Weights of a small self-supervised image encoder: activation gelu, adamw at rate 0.00095.
Rows from block 9 of a small self-supervised image encoder, named by matrix and row number. Rows with one number belong to one neuron. Each number is 128 + 32 x the weight over its row's rms, rounded and kept within 0 to 255. All counts start at 0. After the name is the row's rms in percent of the matrix's.
After each neuron's rows are labels from the 100 images, of 14848, where the neuron reaches its highest value: "strongest on" is what is common among them. Only what is clearly more common there than usual is listed. The data: photos with spoken descriptions (Open Images, Localized Narratives).
# fc1: MLP up (model.blocks.9.mlp.fc1.weight, 1536x256), inputs 128-255
# fc2: MLP down (model.blocks.9.mlp.fc2.weight, 256x1536, transposed), outputs 128-255

fc1.25 093 [136 128 118 128 128 128 128 128 175 170 128  89 128  97 128 150 107  45 128 171 138 128 128 115 128 128 128 128 151 128 101 128  82 128 109 128 128 128 128 128 121 154 142 135 128 178 128 128 130 128 128 114 187 174 128 118 128 128 128 153 128 151 128 128 128 128  92  89 124 137 199  66 155 128 180 128 180  76 179 211 128 128 177 128 128 128 130 128 128 128 128 179 128 128 128 121 116  47 128 128 147 128 108  97 128 165  97 128 128 176  82 128 128 128 128 175 128 128 128 141 128  44 131  86 173 205 128 126]
fc2.25 099 [104 128 128  74 128 126 125 128 128 128 134  75 128 128 144 128 149 128 128 128 116 130 128 128 128 128 128 128 128  61 157 128 128 176 128 159  96 128 128 128 156 128 103 128 128 128  63 128 128 144 165  97  92 181 128 128 121 128 128 102 128 128 128 128 128 153 128 161 139 128 161 128  95 128 128 175  97 128 128 137 127 128 128 128 193 128 128 128 142 128 233 128  87 180 128  40  71  46 128 128 179 180 132 128 128 208 162 177 126 100 128 173 128 128 128 188 160 128 128 215 128  84 128 137 128 166  72 128]
strongest on: text has "table"; text has "sitting"

fc1.459 102 [128 128  29 128 128 128 134 114 172 229 210  95 171 128 123 128 107 122  56 128 157  82 128  98 128 128 128 135 162 128 104 128 128 153 128 128 168 128 128 122  96 153  94 128 128 128 128 128 128 110 124 128 128  43  76 128 111 128 128 128 128 147 128 128 128 187 128  92 146 128 148  84 128 128 181 128 128 128 128 235 128 128 102 128 219 128 128 128 128 128 128 128 128 122  86  88 132 128 133  86 142  73 128 128 128 135 128 128 128 128 128  75 128 132  39 128 128 133 128  61  99  26 128 200 161 223 109 121]
fc2.459 102 [ 94 128 128 192 128  81 128 128 185 128  65 128 151  69 128 128 110 219 128  62 128 128 128 128 127 213 128 128 128 128 128 128 108 128 128 128 128 128 128 128 128  67 138 128 120 128  82 158 161 128 128  77 128  94 128 128 106 128  91 128 131 128 128 189 128 175 128 147 144 128 128 128 128 128 128 128 128 128 199 128 128 108  68 128 125 113 170 128 132 128 128  24 134 159 213  97 105 128 179 100 159  89 128  66 128 128 128  83 105 128 128 202 174 206 128 128 255  68 128 128 128 128 140 128 128 206 128 128]
strongest on: text has "people"

fc1.701 113 [128 128 128 128 179 172 128 128 132 128 104 193  98 181  96 142 128 128 128  31 128 128 128 128 102 128 118 116 128 155 128 128 128 128 128 194 128 190 128 128 141 128 176 128 128 128 128 255  26 128 128 128  46 102 128 131 128 128 128 128  85 123 127 128 117 128 128 133 177  99 128  88  81 128 211  90 128 128 128 128 119 128  73 128 128 103 170 204 148 128 128 199 155  98 128 128 108 128 168 145 128 171 128 128 128 128 203 128 185 128 101  29 162 128 117  63 117 205 128 128 150 128 153 128 140 128 128 128]
fc2.701 113 [128 109 117 154 166 128  39 128 128 108 128 128 106 174 132 128 112 128 128 128 128 128 128 128 128  71 128 128 128  79 182 187 155 128 128 101 128 128 141  58  74 101 108 128  84 188  63 128 128 128 173 128  62 128 130 128 128 109 141 128 128 128 124 128 128 128 225  47 128 128 115 128 104 128 142 128  62 131  69  62 161 147 106 128 128 145 176 128 128 128 128  48  78 168 153 117 128 128 128 134 128 128 128 156 108 128 128 130 111  49 128 128 136 202 149 128 128  62 160 128 128 128  96 134  64 128 101 128]
strongest on: text has "sky"

fc1.621 103 [ 93 175 158  86  55 128 128 195 128 128 128 128 180 128  62 137 128 128  98 149 142 128 128 128  96 128 137 117 128 106  93  78 128 127 128  88  88 166  71 128 128 128 147 128  72  90 107 121 128 128 125 128 128 128  29  90 128 128  75 128 128 128  85  99 151 111 154 128 187 128 128 113 128 128 128 128 128 128  70 128 128  95 128 121  72 128   2  65 152 156 156 145 128 148 128 128 114 128 138 146 168 170 128 128 164 128 128 128 128 106 128 235 131  87 168 128 119 116 126 131 128  76 126 128 137 170 154 128]
fc2.621 113 [ 73 128  65 181 191 139 128 128 128 128 158 122 104 138 187  86 128 130 128 128 147  46  97 128  36  80 128 128 158  90 128 179 164 108 128 128 249 114 128  97 161 162 125 128  93 128 146 153 162 128 146 140  94 129 176 128 128 139 124  88 128 128 110 143  48 134 128  60 118  89 117 199 147  59 128 128 128 142 128 134 128 111 128 169 128 128 128 115 128 128 128  37 128 128  65 160 140 128 138 128  90  85 128 121 105 128 128  72 151  51 156 128 128 146 103  99  92  63 128 132 148 184 128 128 118  19 128 124]
strongest on: text has "trees"; text has "sky"; text has "grass"; text has "road"

fc1.753 097 [128 128  84 128 151 128  89 151 150 128 128 128 169 128 128 170 128 104 128 128 221  85 128 139  77 168 128 128 133 128 108  78 128 103 128 128 128 128 128 152  77 128 166 114  96 143 128 128 115  57 128 128  71  82 115 128 128 128 137 156  35 228 114 128 110 128 128 128 184 128 128  76 118 128 128 124 128  31 128 128 102  97 117 128 177 128 128 128 112 128 128 128  81 128  95 128 103 132 147 128 133 128 128 128 128 191  84 128 128 128 105 123 128 128  84 128 200 128 128  99 128 128 122 128 128 128 126 128]
fc2.753 078 [128 128 128 168  58 128  42 121 128  80 169 128 108 142 128 128 196 128 129 128 128 110 128 128 128 128 128 128 128 128 101 128 128 128 128 172  46 128 128 128 128 128 106 128 120 128  60 128 128 128 185 128 128 128 128  56  87 128 160 171  93 138 176 128 128 133 128 128 128 128 128 128 156 128 128 128  10  62 142 128 128 117 156 192 128  42 128 176  89 219 128 128 128 128 170 128  46 126 168 128 120 128 117 128 128 128  71 215 146 128 128 128 174 116 204 195   0 128 128 128  58 128 128 128 128 128 128 128]
strongest on: text has "sky"

fc1.431 116 [154 213  63  81 104 104 158 128 128 209 135 108 128 146  77 128 132 124   0 128 128 107 136 128  43  87 128 128 105 128 136 128 128 128 128 140 149 156 114 158 128 128 153 128 128 166 128 128 108 128 165 167  90  74  63 128 128 128 156 128  63 128 123 128 128 128 128 112 164 128 179  73 128 148 128 103 112 128 128 114 128 183  74 198 222 128 170 156 101 128 128 128 118 128 128 128 124 111 128 128 128 128 128 128 105 128 176 128 128 172 113 128 128 143  88 143 128 145 157 128 128 128 128 128 128 182 128 107]
fc2.431 104 [145 177  59 128 128  61 128 128 169  81  94 135 128 139 128 128 162 168 186 128 128 128 202  65 128 128 149 128  68 124 128 128 128 128 171 128 128 128 128  67 128  71 128 128 128 145  93  54 128 100 152 128 157 128 167 128 105 128 209 128  79 128 134 198 128 165 128  76 128 128 128 128 164  75 128 128 128  85 144 128 109 128 128 128 180  74 132 165 128 127 128 121  63 128 148 128  99  92  95  42 122 128 128 128 154 192 128 128 120 111 128 128 128 128 128 159 128 128 174  86 128 128 167  93  55 128  16 117]
strongest on: text has "people"; text has "standing"

fc1.77 082 [128 128 128 128 128 128 128 174 230 128 156  51   0 128 128 166 186 128 128 128 176 114 128 128 131 123  99 159 110  52  50  70 128 128 128 189 177 128  85 164 163 128  54 128 141 122 128 128 235 144 128 107 128 180 128 128 154 128 128 168 128 128 180 128 166 128  91 128 128 128 235 128  52 184 128 128 171  59 181 231  89  60 105 128 128 128 128 128 128 152 128 100 128 158 202  89  99  73 128 128 128 128  94  82 196  91 128 128 128 114 128 128 161 130 128 117 136 127 128 128  99 128 128 118 184 159 114 140]
fc2.77 089 [153 128 128 128  65 128  94 128 128 128 128 120 178 168 128 153 211 128 172 128  90 128 115 127 133 128 128 128  91  79 128 126 106 106 128 128 128 173 128 128  77 182 128 128 104 142  26  18  93 128 141 211  68 172 134 128  41 128 128 163  90 132 128 128 128 128 128 128 128 101 128 123 128 128 138 128 128  30 128 128 111 128  78 130 196 128 128 103 118 109 153 123 128  98 130 128 115 145 231  86 162 158 123 128 105 169 119 128 128 128 103 128 128 128 135 128 169 171 128 134 160 111 187 185 128 128 113 117]
strongest on: text has "table"

fc1.34 076 [ 83 128 128  76  69 128 146 128 128 117 119  97 161 128 128 128 128 128 128 128 128 151 128  67 128 128 129 134 128  96 104 128 128 128 128 128 128 128 128 128 123  72 130 128 128 162 125 128 128 128  57 128 146 128 128  68 128 128 106  20 154 128 146  83 128 128 128 128 128 128 136 128 135 166 128 144 155 128  84 173 154 128 128 106 117 128 128 120 109 102  98 128 128  73 128 128 128  48 128 128 128 128 128  85 153 128 128  69 128 128 112  95 128 128 199 176 128 128 128 128 128 128 115 128 208 128 196  66]
fc2.34 088 [128 128  75 144 128 103 128 210 128  84 128 175 109 128 137 128 114  64 124 128 128 128 101  88 128 190 119  99 186 128 181 128 106 147 128  90 145 128 128  40 128 128 143  98 117 132 128 128 117 102 225 158 145 128 181 139 139 198 207 138  61 128 128 142 128 128 107 124 107 128 128 128 112 106 128 143 128 106 128  99 159 128 128 128 163 128 151 161  40 128 128 128 127 115 128 128 128 191 124  95  40  51 100 105 155 134 180 222 128 128 151 128 128 187  92 106 128 177 128  71 119 193 193  80  43  92 129 117]
strongest on: text has "table"; text has "sitting"

fc1.398 096 [ 51 128 149  90 103 128 128 176 128 128 166  61 140 128  27 198 128 104  94 128 206 128 128  50 128 128  59  76 128  82  90 128 255 128 128 238 128 128 105 182 163 126 174 128 128  81  97 128 128 130 128  92  73 128 128 128 103 185 156 128 118 128  82  98 128 132 128 128 112 128 148 128 128 128 128 128 128 157 128 128 167 128 128 208 128 128 128 128 128 128 182 162 128 120 128 118 128 134 128 128 171 128 141 173 128  46 128 128 154 128 122 181 159  71 128 128 128 128 137 128 128  91 128 128 141 148 128 128]
fc2.398 108 [128 128 163 128 128 182 123 128  92  89 128 107 104 230 201  61  79 155 127 128 128 128 128 165 128  72 126  99 128 128 118 128  91  60 169 128 113 128 135 128 182 128 128 128 128 128 128 204 156 134 128 128 128 144 169 128 150 104 102  95 128 102 128  96 111 204 151 128  95 128 167 159 200 128 116 143 128 205 128 128 128 103  79 166  63 110 128 128 183 159 113 128 128 141 128 108 140 161 128 131 121 197 113 128 211 128 128 105 142 102 133 162  94  99 121 119  70  68 128 207 128 175 128 132 167 128 160 128]
strongest on: text has "table"

fc1.248 100 [ 80 128 128 128 128 128  83 141 128 123 120 128 128 128  99 169 128 128 128 150 128 128 128 128 128 147 128 128  77 128 128 128 128 128 128 128 128 130   1 128 128 128 128 128  71 128 168 128 226 117 128 128 128 128 128  82 128  73 128 154 128 128 137 128 128  81 128 128 199 128 121 128 128 188 128 174 128 128 140 128  84 128 192 136 128 172  62 172 102 158 128 231 128 128 128 117  77 128 206 128 165 128 128 167 168 128 128 128 128 128 197 128 128 128  68 128 128 122 165 128 211 197 147  88 128 128 110 150]
fc2.248 126 [101 200 128 128 128 112 128 146 128 153 128 124 128 117 133 175 128 114 128 128 165 128 218 117 128 141 128 124 128 166 128 128 128 178 106 204 128 135  92 128 128 128 119 128 128 128 128 128 128 162 128 163 128 140 112 128 128 128 170 128 128 163 126 165 128  84  67 128 128 128 169 121 153  78 181 128 157 128 128 128  62 128 139 120 128 128 129  68 124 128 100 128   0 128 116 128  72 139 143 128 128 128 157 150 124 128  91 155 142 154  23 128 128 128  51 153 128 128 128 128 128 128 106 219 113 122  40 116]
strongest on: text has "grass"

fc1.356 091 [128 166  58 128 134 128 152 131 197 168 107 128 128  97 109 173 128 120  51 128 144  59 128 128  92 159 128 128 128 128 107 142  88 143  66 141 188 149 128 128  48 128 128 128 130 128 207 128 128 125 138 128 200 142  33 128  69 128 128 109 106 111 128  30  80 111 131 122 128 128 144 128 161 128 217  59 112 128  87 128 131 128 155 114 128 164 128 128  37 128 126 170 128 128 128  84 128 128  28 128 158 138 128 177 128 109 128 128 164 128  68  97 128  49  80 155 128 128 128 128 173 128  86 128 128 128 136  96]
fc2.356 099 [128 128 128  87  89 151 125 139  59 135 128 128 126 128 158 159 128 128 124 128 128 128 128  89 173 180 128 153 128 128 128 128 158  50 106 220 128 144 128 128  52 128 137 160 128 132 100  74 128 175 128 103 100 138 128 128 138 142  92 163 128 122  80 128 179 128 100 207 128 222 156 128 128 141 186 128 126  78 154 213 118  93 128 128  53 128  45 115 128 128 152 133 115 128 128 128  65  94 158 137 161 128 128  91 128 146 166 189  89 125 128  96 128 135 144  97 158 102 114 138 174 128 202  47 128 128 128 175]
strongest on: text has "wall"; text has "table"

fc1.196 096 [183 128 144  40 128 128  90 140 158 159 158  57 128  49 123 147 121  75 128 128 128 130 128  87 128 203 113 124 113 128 128  94 120 162 128 160 128 128 128 207 160 128 128 128  92 128 128 128 175 128 128 152 128  49 128  77 197 120 128 128 118 128 179 172  93 128 128 128 128 128 164 128  84 128 128 158 128 128 128 182  92 118 105 137 205 128 116 128 128 173 128 128 187 128 155 128 128  89 128 128 128 128 200 128 177 128 128 111 128 128 128 128 130 170  54 156 128 128  90 128 124  39  91 128 203 199 128 128]
fc2.196 112 [ 97 128 152 128 128 126 158 128 153 128 183 130 128 111  99 115 105 195 194 128  97 173 105  92 128 128 121 130 103 128 133  28 128 128 174 128 128 185 128 128 128 128 152 128 102 158 120 116 126 128 159 102 136 110 128 121  89 128 179  52 128 128 128 200 129 172 145 165 128 128 105 126  93 138 128 128 128 179 166 128 111 157 128 121 123 128  83  63  75 128 128  99 111 128 147 113 125 176 205 146 120 170 133 128  57  98 192 136  80 127 128 163 147 197 128 177 194 128 128  67 128 128 128 245 125 152 128 128]
strongest on: text has "table"

fc1.670 112 [128 128 128 128 106  95 128 155 131 210 183 143 146 128 131 128 128 110  16 157 106 128 128  85 128 128 128 120  54 128   0 128 128 133  82 128 155 128 128 172 128 136 153 128 153  95 161  31 128 150 128 128 128 128  85 128 128 116 116 128 128 128 128 128 128 195 128 128 128  96 128 102 128 181 128 164 102 128 128 165 128 128 128 137 112 128  66 128 128 128 128 165  78 128 128 128  82 120 128 128 138 128  48  82 128 128 128 128 128 133 108 128  72 128 128 128 128 138 177 128 128 128  99  95 111 224 128 186]
fc2.670 119 [128 215 147  91 167 140 128 119 128 178 101 153 150 149 128 130 128 135 128 205 128  92 128 128 128 128 107  43 173 139 132 176 128 128 174 115 129 128  85 169 128 128 128 128 140 148 128 128 128 128 134 128 127 128 146 164 128 128 201 128 128 128 128 128 128 128 193 128 128 124 128 128 173 128 128 128 139 170 176  87 128  95 195 128 146 128  85 128 145 128 153 121 181 128  56 128  72 128  95  64 103 128 138 118 124 128 128 128 128  91 128 138 128  78 165 128  95  40 113 205 128 128 128 148 128 111 117 185]
strongest on: text has "grass"

fc1.55 081 [153 224  33 128 135 128 128 120 128  71 174 128 128 128 128 169 128 128 128 228 191 100 122 128 128 205 114 144 128 140 128 151 128 128 128 128 211 128 128 111 128 128  69 120 128  83 128 128 135 145  78 128 128 128 128 128  61 128  84 146 165 128 128 132 128 128 128 194 102  70 128  41 128 128 183 168 128  76 128 178 128 154 128 128 128 128 128 172 179 167 128 128 128 128 169 132 186 128  74  59 128  58  43 128 128 128 128 128  97 128 128 127 100 128 128 103 128 128 180 120 128 128 128 128 208 152 128 151]
fc2.55 098 [128 102 128 144 128 128 128 137 161 140 128 128  98 188  82 128 127 101 128  48 139 128 137 177 128 128  81 119  70 143 121 128 128 104 128 171 128 128 107 128 128 120 156  98 128 128  34  36 128 153 131 128 128 128 128 143 128 121 128 124 128 133 128  96  46 177 111 156 145 128 128 128  84 128 128 128 116 128 133 166 128 100  85 128 128 128 128  83 165 128 178 107 128 128 114 121  87 128 193 179 128 144 128 161 128 128 128  91 128 176 127 171 118  57 124  53 128 128  83  49 221 128 187 168 170 118 128 127]
strongest on: text has "trees"; text has "sky"; text has "buildings"

fc1.168 093 [206 128 128 128 189 128 128 128 128 100  79 167 128 128 128 128 163 139 128 128 128  67 128  71 128 161 128 128 128 128 138 104 119 192 129 128 155 128 128 148 116 153 128 128  70 128 128 128  56  80  85 128 128 128  43  70 128 128 128 128  88 139 128 128 114 178 128 200 128 157 185  59  61 132 128 128 128 128 128 128 128  91 120 124 151 175 161 128 128 128 128 128 184 128 134 155 122  74 128 156 136 128 128 128 128 166 128 128 128 128 128  18 115 128 128 128 128 128 128 128 128 128 128 108 177 128 128 128]
fc2.168 094 [128 156 111  65 128  96 127 128 145 124 144 128 131  95 137 128 128 128 128 154 128  46 147 135 128 128 128 128 128 225 128 128 128  70 128 142 128 128 128 185  46 128 128 128 116 197 110 128 128 128 128 128 125 128 185 128 128 128 128 151 128 128 128 128 107 101 244 126 197 155  51 128 128 128 202 128 128 128 128 128 120  61 128  67 114 122 128 128 128 128 128 169 255 128 128 126 128 143 108 159 128 128 147 128 128 128 117 126 115  62 128  58 128 111 132 128 128  24  85 128 128 128 128 115 140 128 128 181]
strongest on: text has "wall"

fc1.441 098 [128  65 128 124 128 128  69 162 178 128 128  90 121 123 128 128  65  50 128 128 128 108 128 128 128 143 128 110 106  82  76 110 154 128 128 186 128 152 128 135 185 128 204  87 193 128 128 128 143 128 104 128 128 132  90 128 128 148 144 128 195 128 128  86 157 128 131 163 128 128 183 121  82 131 128 128 140 128 128 128 128  62  62 172 146 128 107 128 128 128 151 170 128 128 128 153 128 140 128 128 128 141 109  56 221 128 114 221 128 128 128 128 170 128  86 128 215 128 194 128 128 128 128 126 161  96 128 150]
fc2.441 101 [128 150 128  82 207 128  54 114 128 151  43 103 128 195 128 166 128  93 128 177 128 116 128 149 120 111 126 128 116 121 128 105  66 121 159 158 128  82 118 111 116 128 144  56 129 128  85 128 146 128  72 128 128 181 129 128 128 128 151  87 155 100 128  77 128 128 140 106 111 128 130 106 175 128 123 128 124 166 111 128  81  71 128 128 133 128 128 128 128 131 128 128 121 128 128  73  57 110 128  52 151 128 128 128 147 128 164 148 189 128 128 128  80  16 128 189  76  76 128 128 136 128 128 149 128 129 128 128]
strongest on: text has "table"

fc1.557 095 [ 18  82 116  57 100 128 128 128 128 254 128 159 164 128 127 194 128 113 114 128 130 141 128 128 128 128 166 128 128 110  85 128 175 167 135 128 155 150  93 170 115 116 203 128  44 156 235 128  95 128 128 128 128 128 128 128 128 132 128  84 128 102 128 128 186 124 128  76 128 134 128 135 128 201 128  91 204 128 104  76 121 128 140 128 184 160 128 128  90 128 104 128 128 128  90 149 106 128 128  74 128 128 128 222 128 128 202 189 128 128 128 145 128 128  69 128 193 128 133 128 118  96 128 128 142 164 158 120]
fc2.557 107 [101 128 128 200 131 123 115 128 128 157 103 128 116 160 129 128 128 169  67 128 128  77 242 128 142 128 128 144  67 128 128 128 103 128 167 128 187 126 128 128 174 128 128 153 166  93 128  87 128 128 128 187 128 128  90 126 128 116 128 128 128 128 128 128  46 128 128 128 171 128 128 111 115 128 159 172 128 128 128 128 128 128 128 128 128 161 115 167  78 128 114 128  37  48 128  71 115 128 165 128 128  83 137 105 128 173  95 128 132 128  10 205  73 142 119 116 128 128 133  61 216 128 138 174 154 114 115 157]
strongest on: text has "grass"

fc1.85 091 [128 142 156 128  87 135 128 124 160 136 128 128 129 128 128 128  97 128 128 128  49 139 108 128 128 173 128 122 136 128 128 128 110 205 160 128 152 148  94 128 193 128  93 134  82 125 134 128  97  89  92 128 128 105 128 116 128 105 128  58 102 128 128 154 128  72  44 128 147 128 128  85 128 128 128 128 128  75 128 167  90 128 111 128 128 128 128 137 128 198 128 163  81 128 157 137  95 128 128 128 128 103 135 207 150 128 128 128 128 179 123 128 128 128 119 128 128 128 176 139 187 128 128 128 168 191  85 128]
fc2.85 106 [128 128 128 182 155 200 128 106 130 116 128 129  96 128 102  86 100 128 128 128 130 128 168 128 221 127  71 128 132 128 160 128 128 159 171 128  64 184 154 128 122 128 128 128 114  93 128  80  66  73 128 128 221 117 128 126 128  25 128 132  81 170 128 128  76 128  70 128 128 145  98 128 128 128 128 128  85 125 128 160 128 128 128  99 117 117 128 127 128 183  96 128 128 128 172 125  49 128 158 128 128 196 159 128 128 131  19 128 189 104 128 225 128 163 128 128 128 202 169 128 128 128 128  80 128 144 128 128]
strongest on: text has "sky"; text has "buildings"

fc1.89 094 [101 141 128 128 163 128 108 126 221 215 174 144 124 145 128 128 128  63  85 128 128 128 128 128 128 124 178 128 128  87 121 128 184 128 128 128 163 128 100 147 128  73 109 128 105 104  67  43 128 128 128 128 128 101 128 128 116 208 128 157  42  85 128 108 128 128 128 128 107  91 154 128 179 128 128 128 128  92 128  84 130 128 128 128 166 128 128 128 128 128 172 112 128 128 128  53  14  14 172  93 128  86 120 128 128 128 207 128 128 128 128 137 128  47 112 128 128 128 155 128 108 128 128 128 151 128 128 127]
fc2.89 088 [128 155 128 128 146 128 131 128 128 128 128 111 128 128 109 128 128 128 128 128 146 128 193 128 128 128 128 128 128 131 128 128 128 181 134 175 132 128 128 222 128 125  57 132 129  82 128 128 108 117 128 128  63 128 128 158 128 128 128 128 134 137 170 128 131  68 128 137 177 177 178 100 150 128 212  54 236 128 158 128 128 128 128  82  99 155 174  79 180 128 128 182 128 139 128  75   0  93 138 205 172  82 128 128 131  94  80 135 128  94  61 127 145 117  12 163 192 135 128 128 128 128 128 128 171 162 129 128]
strongest on: text has "people"; text has "standing"

fc1.542 110 [128 128 161 128  66 128 128 128 128 128 128 128 128 135 128 128 156  81 101 128 128 128 128 128 106 128  71 128 152  67  87 128 168 128  79 131 157 107 162 128 169 128 128 128 152 116  93 128 128 128 148 128 128 128 109  91 128 108 128 128 128 188 128 128 144 120 106 128 144  53 128  60 128 178 128 119 128 128 128 128 158  69 193  36  65 128   4 128 128 193 128 149  85 134 161 128 142 104 128 128 184 122 128  84 128 137  83 128 128 116 126 215 128 128 163 177 122 128 159 128 128  55 156  50 128 128 128 128]
fc2.542 103 [110 128 133  98 133 140 128 128 128 128 128 136 141 128 128 128 153 128  98 128  84  69 128 169  23 104 128 128 157 128 128 128 218  73 128 128 157 128 128 128 130 128 128 128  73 160 208 113 221  92 128 128  91 128 128 128 128 176 128 107 128 108 128 126 128 128 195  79 163  88  99 128 187 140 128 128 128 128 128 128 195  65 230 163 128 163 128 182  78  90 103 128 128 128 128 117 150  73 128 184 116 158 128 164 128 128  90  84 110 128 128 128 128 128 140  75 128   8 119 128 128 128  68 128 158 125 197 128]
strongest on: text has "grass"

fc1.655 091 [128 142 128 128 128 128 128 128 168 119 187 128 189 110  53 232  88 128 120 154 128 128 128 128 128 142 157 128 117  83 129  97 128 131 151 128 128 203 128 128 128 169 128 108 173 128  97 128 126 164 128 128 128 114 128 132 128 110 120 128 137 128 123 112 128 198  70 128 144 162 128 128  72 128 121 162 128  91 156 128 149  43 128 128  95 128 128 128 128 128 128 128  39 128 128 128 128 128 158 128 128 128  96  99 128 153 128 128 128  96 128 128 128 128  89  85 128 128 128 128  85  69 128  97 153 128 128 186]
fc2.655 103 [128 153 178 130 128 107 128 128 128 128 127 128  87 148 255  80 128 128 128 140  99 128 183 164  54 128 130 123 128  53 123 128 128 128 189 144  60  84  67 179 128 128 253 128 144 128 128 128 128 136 128 128 128 128  55 110 128 128 101 128 128 112 118 128  90 128 188 167 128 154  78 128 120 128 120  75  76  84 143 128 128 128 185 128 128 128 137 128 128 150 142 136 128 128 142  96 116 106 128 117 128 255 128 150 193 194  63  74 169  49 128 128 128  81 156 128 128 128 122 138 132 128  51 120 139 154 128 128]
strongest on: text has "grass"

fc1.719 112 [128 166 109 127 145 128 128 128 128 128 128 194 128 128 135 189 131 128 102  68 162  81 153 128 109 128  91 128 111 128 128 128 154 128 128 128 164 204 128 145 116 128 180  64 128 128  48 128 156  92 128  79 119  68 104 171 188  99  70 128 128 128 116 128 130 101 128 128 128 128 113  68  97 197 124 128 147 121 128 128 128 128 128 117 128 127 128 128 137 145 176 138 142 128 128 128 128 109 128 128 128  82  92 133 128 128 128  92 128  79 128  56 203 180 101  60 128 168 128  62  75 128 128 126 128 128 128 128]
fc2.719 109 [128 128 125 120 104  93 128 128 151 128 128 128 128  32 128 131 142 118 128 128 149 194 117 128 128 106 128 102 153 142 128 128 128 128  87 128 128 154 128 149 122 174  62 128  97 144  76 170 128  70 128 128 166 128 128 128 128 128 128 128 128 128 167 133 128 157 137 139 128 191 189 209 186 128 128  60 128  65 120 133  95 128 128 150 101 128 121 128  90 128 128 128 185 128 128 128 121 128 128 201  63 128 128 128 128 128 103 128 128  66 150 128 188 128 136 128 113  11 128  93 128 120 128  21 141 128 128 128]
strongest on: text has "people"; text has "sitting"; text has "lights"

fc1.218 127 [128 181 129 105 158 108 127 128 154 128 128 145 158 128 128 134 128 128  70 128 128  96 115 128 106 128 146 128 128 128 128 128 142 128 127 128 148 112 101 128 100 109 128  98 137 128 128 128 159 118  69 148  82 133  19 176 128 128 170  88 129 128 128 128 128 128  92 128 128  60 128 102 100 128 128 160 136 128 165 232 133 158 128 128 135 128 128 128 128 128  85 134 122 128 110  57 116 128 143 128 128 128 128 128  89 174 111 192 128 146 128  50 158 128  86 130 116 128 117 128 128  79 168 176 132 147 137 128]
fc2.218 122 [128 241  94 128 114 128 170 128 128 128 128 128 135 184  59 151  78 107 128 240 176 128 128 140  55 128 128 128 146 229 153 181 128 128 138 128 110 148  85 137 141 118 128  76 151 128 128 128  69 125 128 128  24 128 128 165  50  82 128 128  95 128  72 128 144 175 128 128 118 128 128 115 128 172 128  69 128 128 108 128 128 190 128 131 117 128 191 128 136 128 128 130 128 128  72 128 108 128 128 128 128 128 119 147 128 125 128 128 128 128 128  64 128 105 128 128 128 138 128 128 238 135 115 128  99 128 128 139]
strongest on: text has "trees"

fc1.710 099 [129 147 128 126 128 128 111 163 128 128 101 128  71 128 128 128 128 128 107  86 111 101 128 128 128 128 148 128 128  94 128 109 148 128 128  80 144 239  92 174 209 128  95 104 128 104  85  84 161 128  81 128 128 109 103 118  69 139 128 128 146 122 120  71  92 128 125 230 128 128 163  87 128 224 178 169 128 107 128 128 125 128 128  93 185 127  23 201  88 166 128 175 112 163 128  96 118  53 139 128 122 128 128  59 128 128  16 128 128  16 128 117 128  87 128 128 128 128 117 103 101 128 128 102 141 128 128 128]
fc2.710 092 [128 111  98 131 128  59 174 128 128 128 134  93 128 148 128  76 128 138 128 128 128 116 128 152 128 149 128  50 128 138 128 128 150  78 143 169 183 114 116  42  68 103 197 130  45 222 127 128 104 125 128 128 159 128 126 128 128 144 128 128  69 151 128 128 128 163 175  61 183  87  68 234 137 128 128  31 128 130 138 128 146 128 128 128 128 160 128  98 128 128  96 113 141 124 119 155 128 128 133 121 110 128  98 128 126  80 241 128  78 128 138 123 100 128 183 128 153   8 112 128 128 216 128 128 128 128 128 146]
strongest on: text has "table"

fc1.186 130 [128  63 128  94  89 126 136 109 160 128 128  83  98 111 128 128 128  59 142  54 124 128  81 128 128 128 102 128 128  89 100 128 117 119 128 128 125  74 155 128 128 167 128  53 128  78 128 128 130 107 128 128 143 128 128 107 128 137 128 146 128 128 128 128  78 128  96 176 128  47 135  59 159 104 128 120 128  84 128 154 127 128 144 178 128 128 165 168 146 128 128 128 128 128 128  90 128  58 128 128 164  79 128 128  61 161 128  70 146 128 128 128 134  92 128 128 148 128 104 128 128 128 128 101 162 120 144 174]
fc2.186 142 [164  54 149 140 128 125 160 128 104 124 102  95 128 115 131  97 168 174 198  94 100 128 116 128 128  59 136 128  74 128 128 128  69 128 105 100 148 138 184  71 128 155 128 128 128 128 128 131  75  47  99 128 158 128 128 106 149 160 119 128 106 128 156  91  75 128 152  72 116  62  25 128 128 128 137 128 128 128 128 110 125 112 140 128 128  70 100 156 128 128 128 128 226 128 128 128 142 104  77 128 103  61 128 128 128 117 121 128 128 165 128  97 155 111 185 125 128  54 128  40 128 151 150  65  98  85 128 128]
strongest on: text has "trees"; text has "sky"; text has "grass"; text has "plants"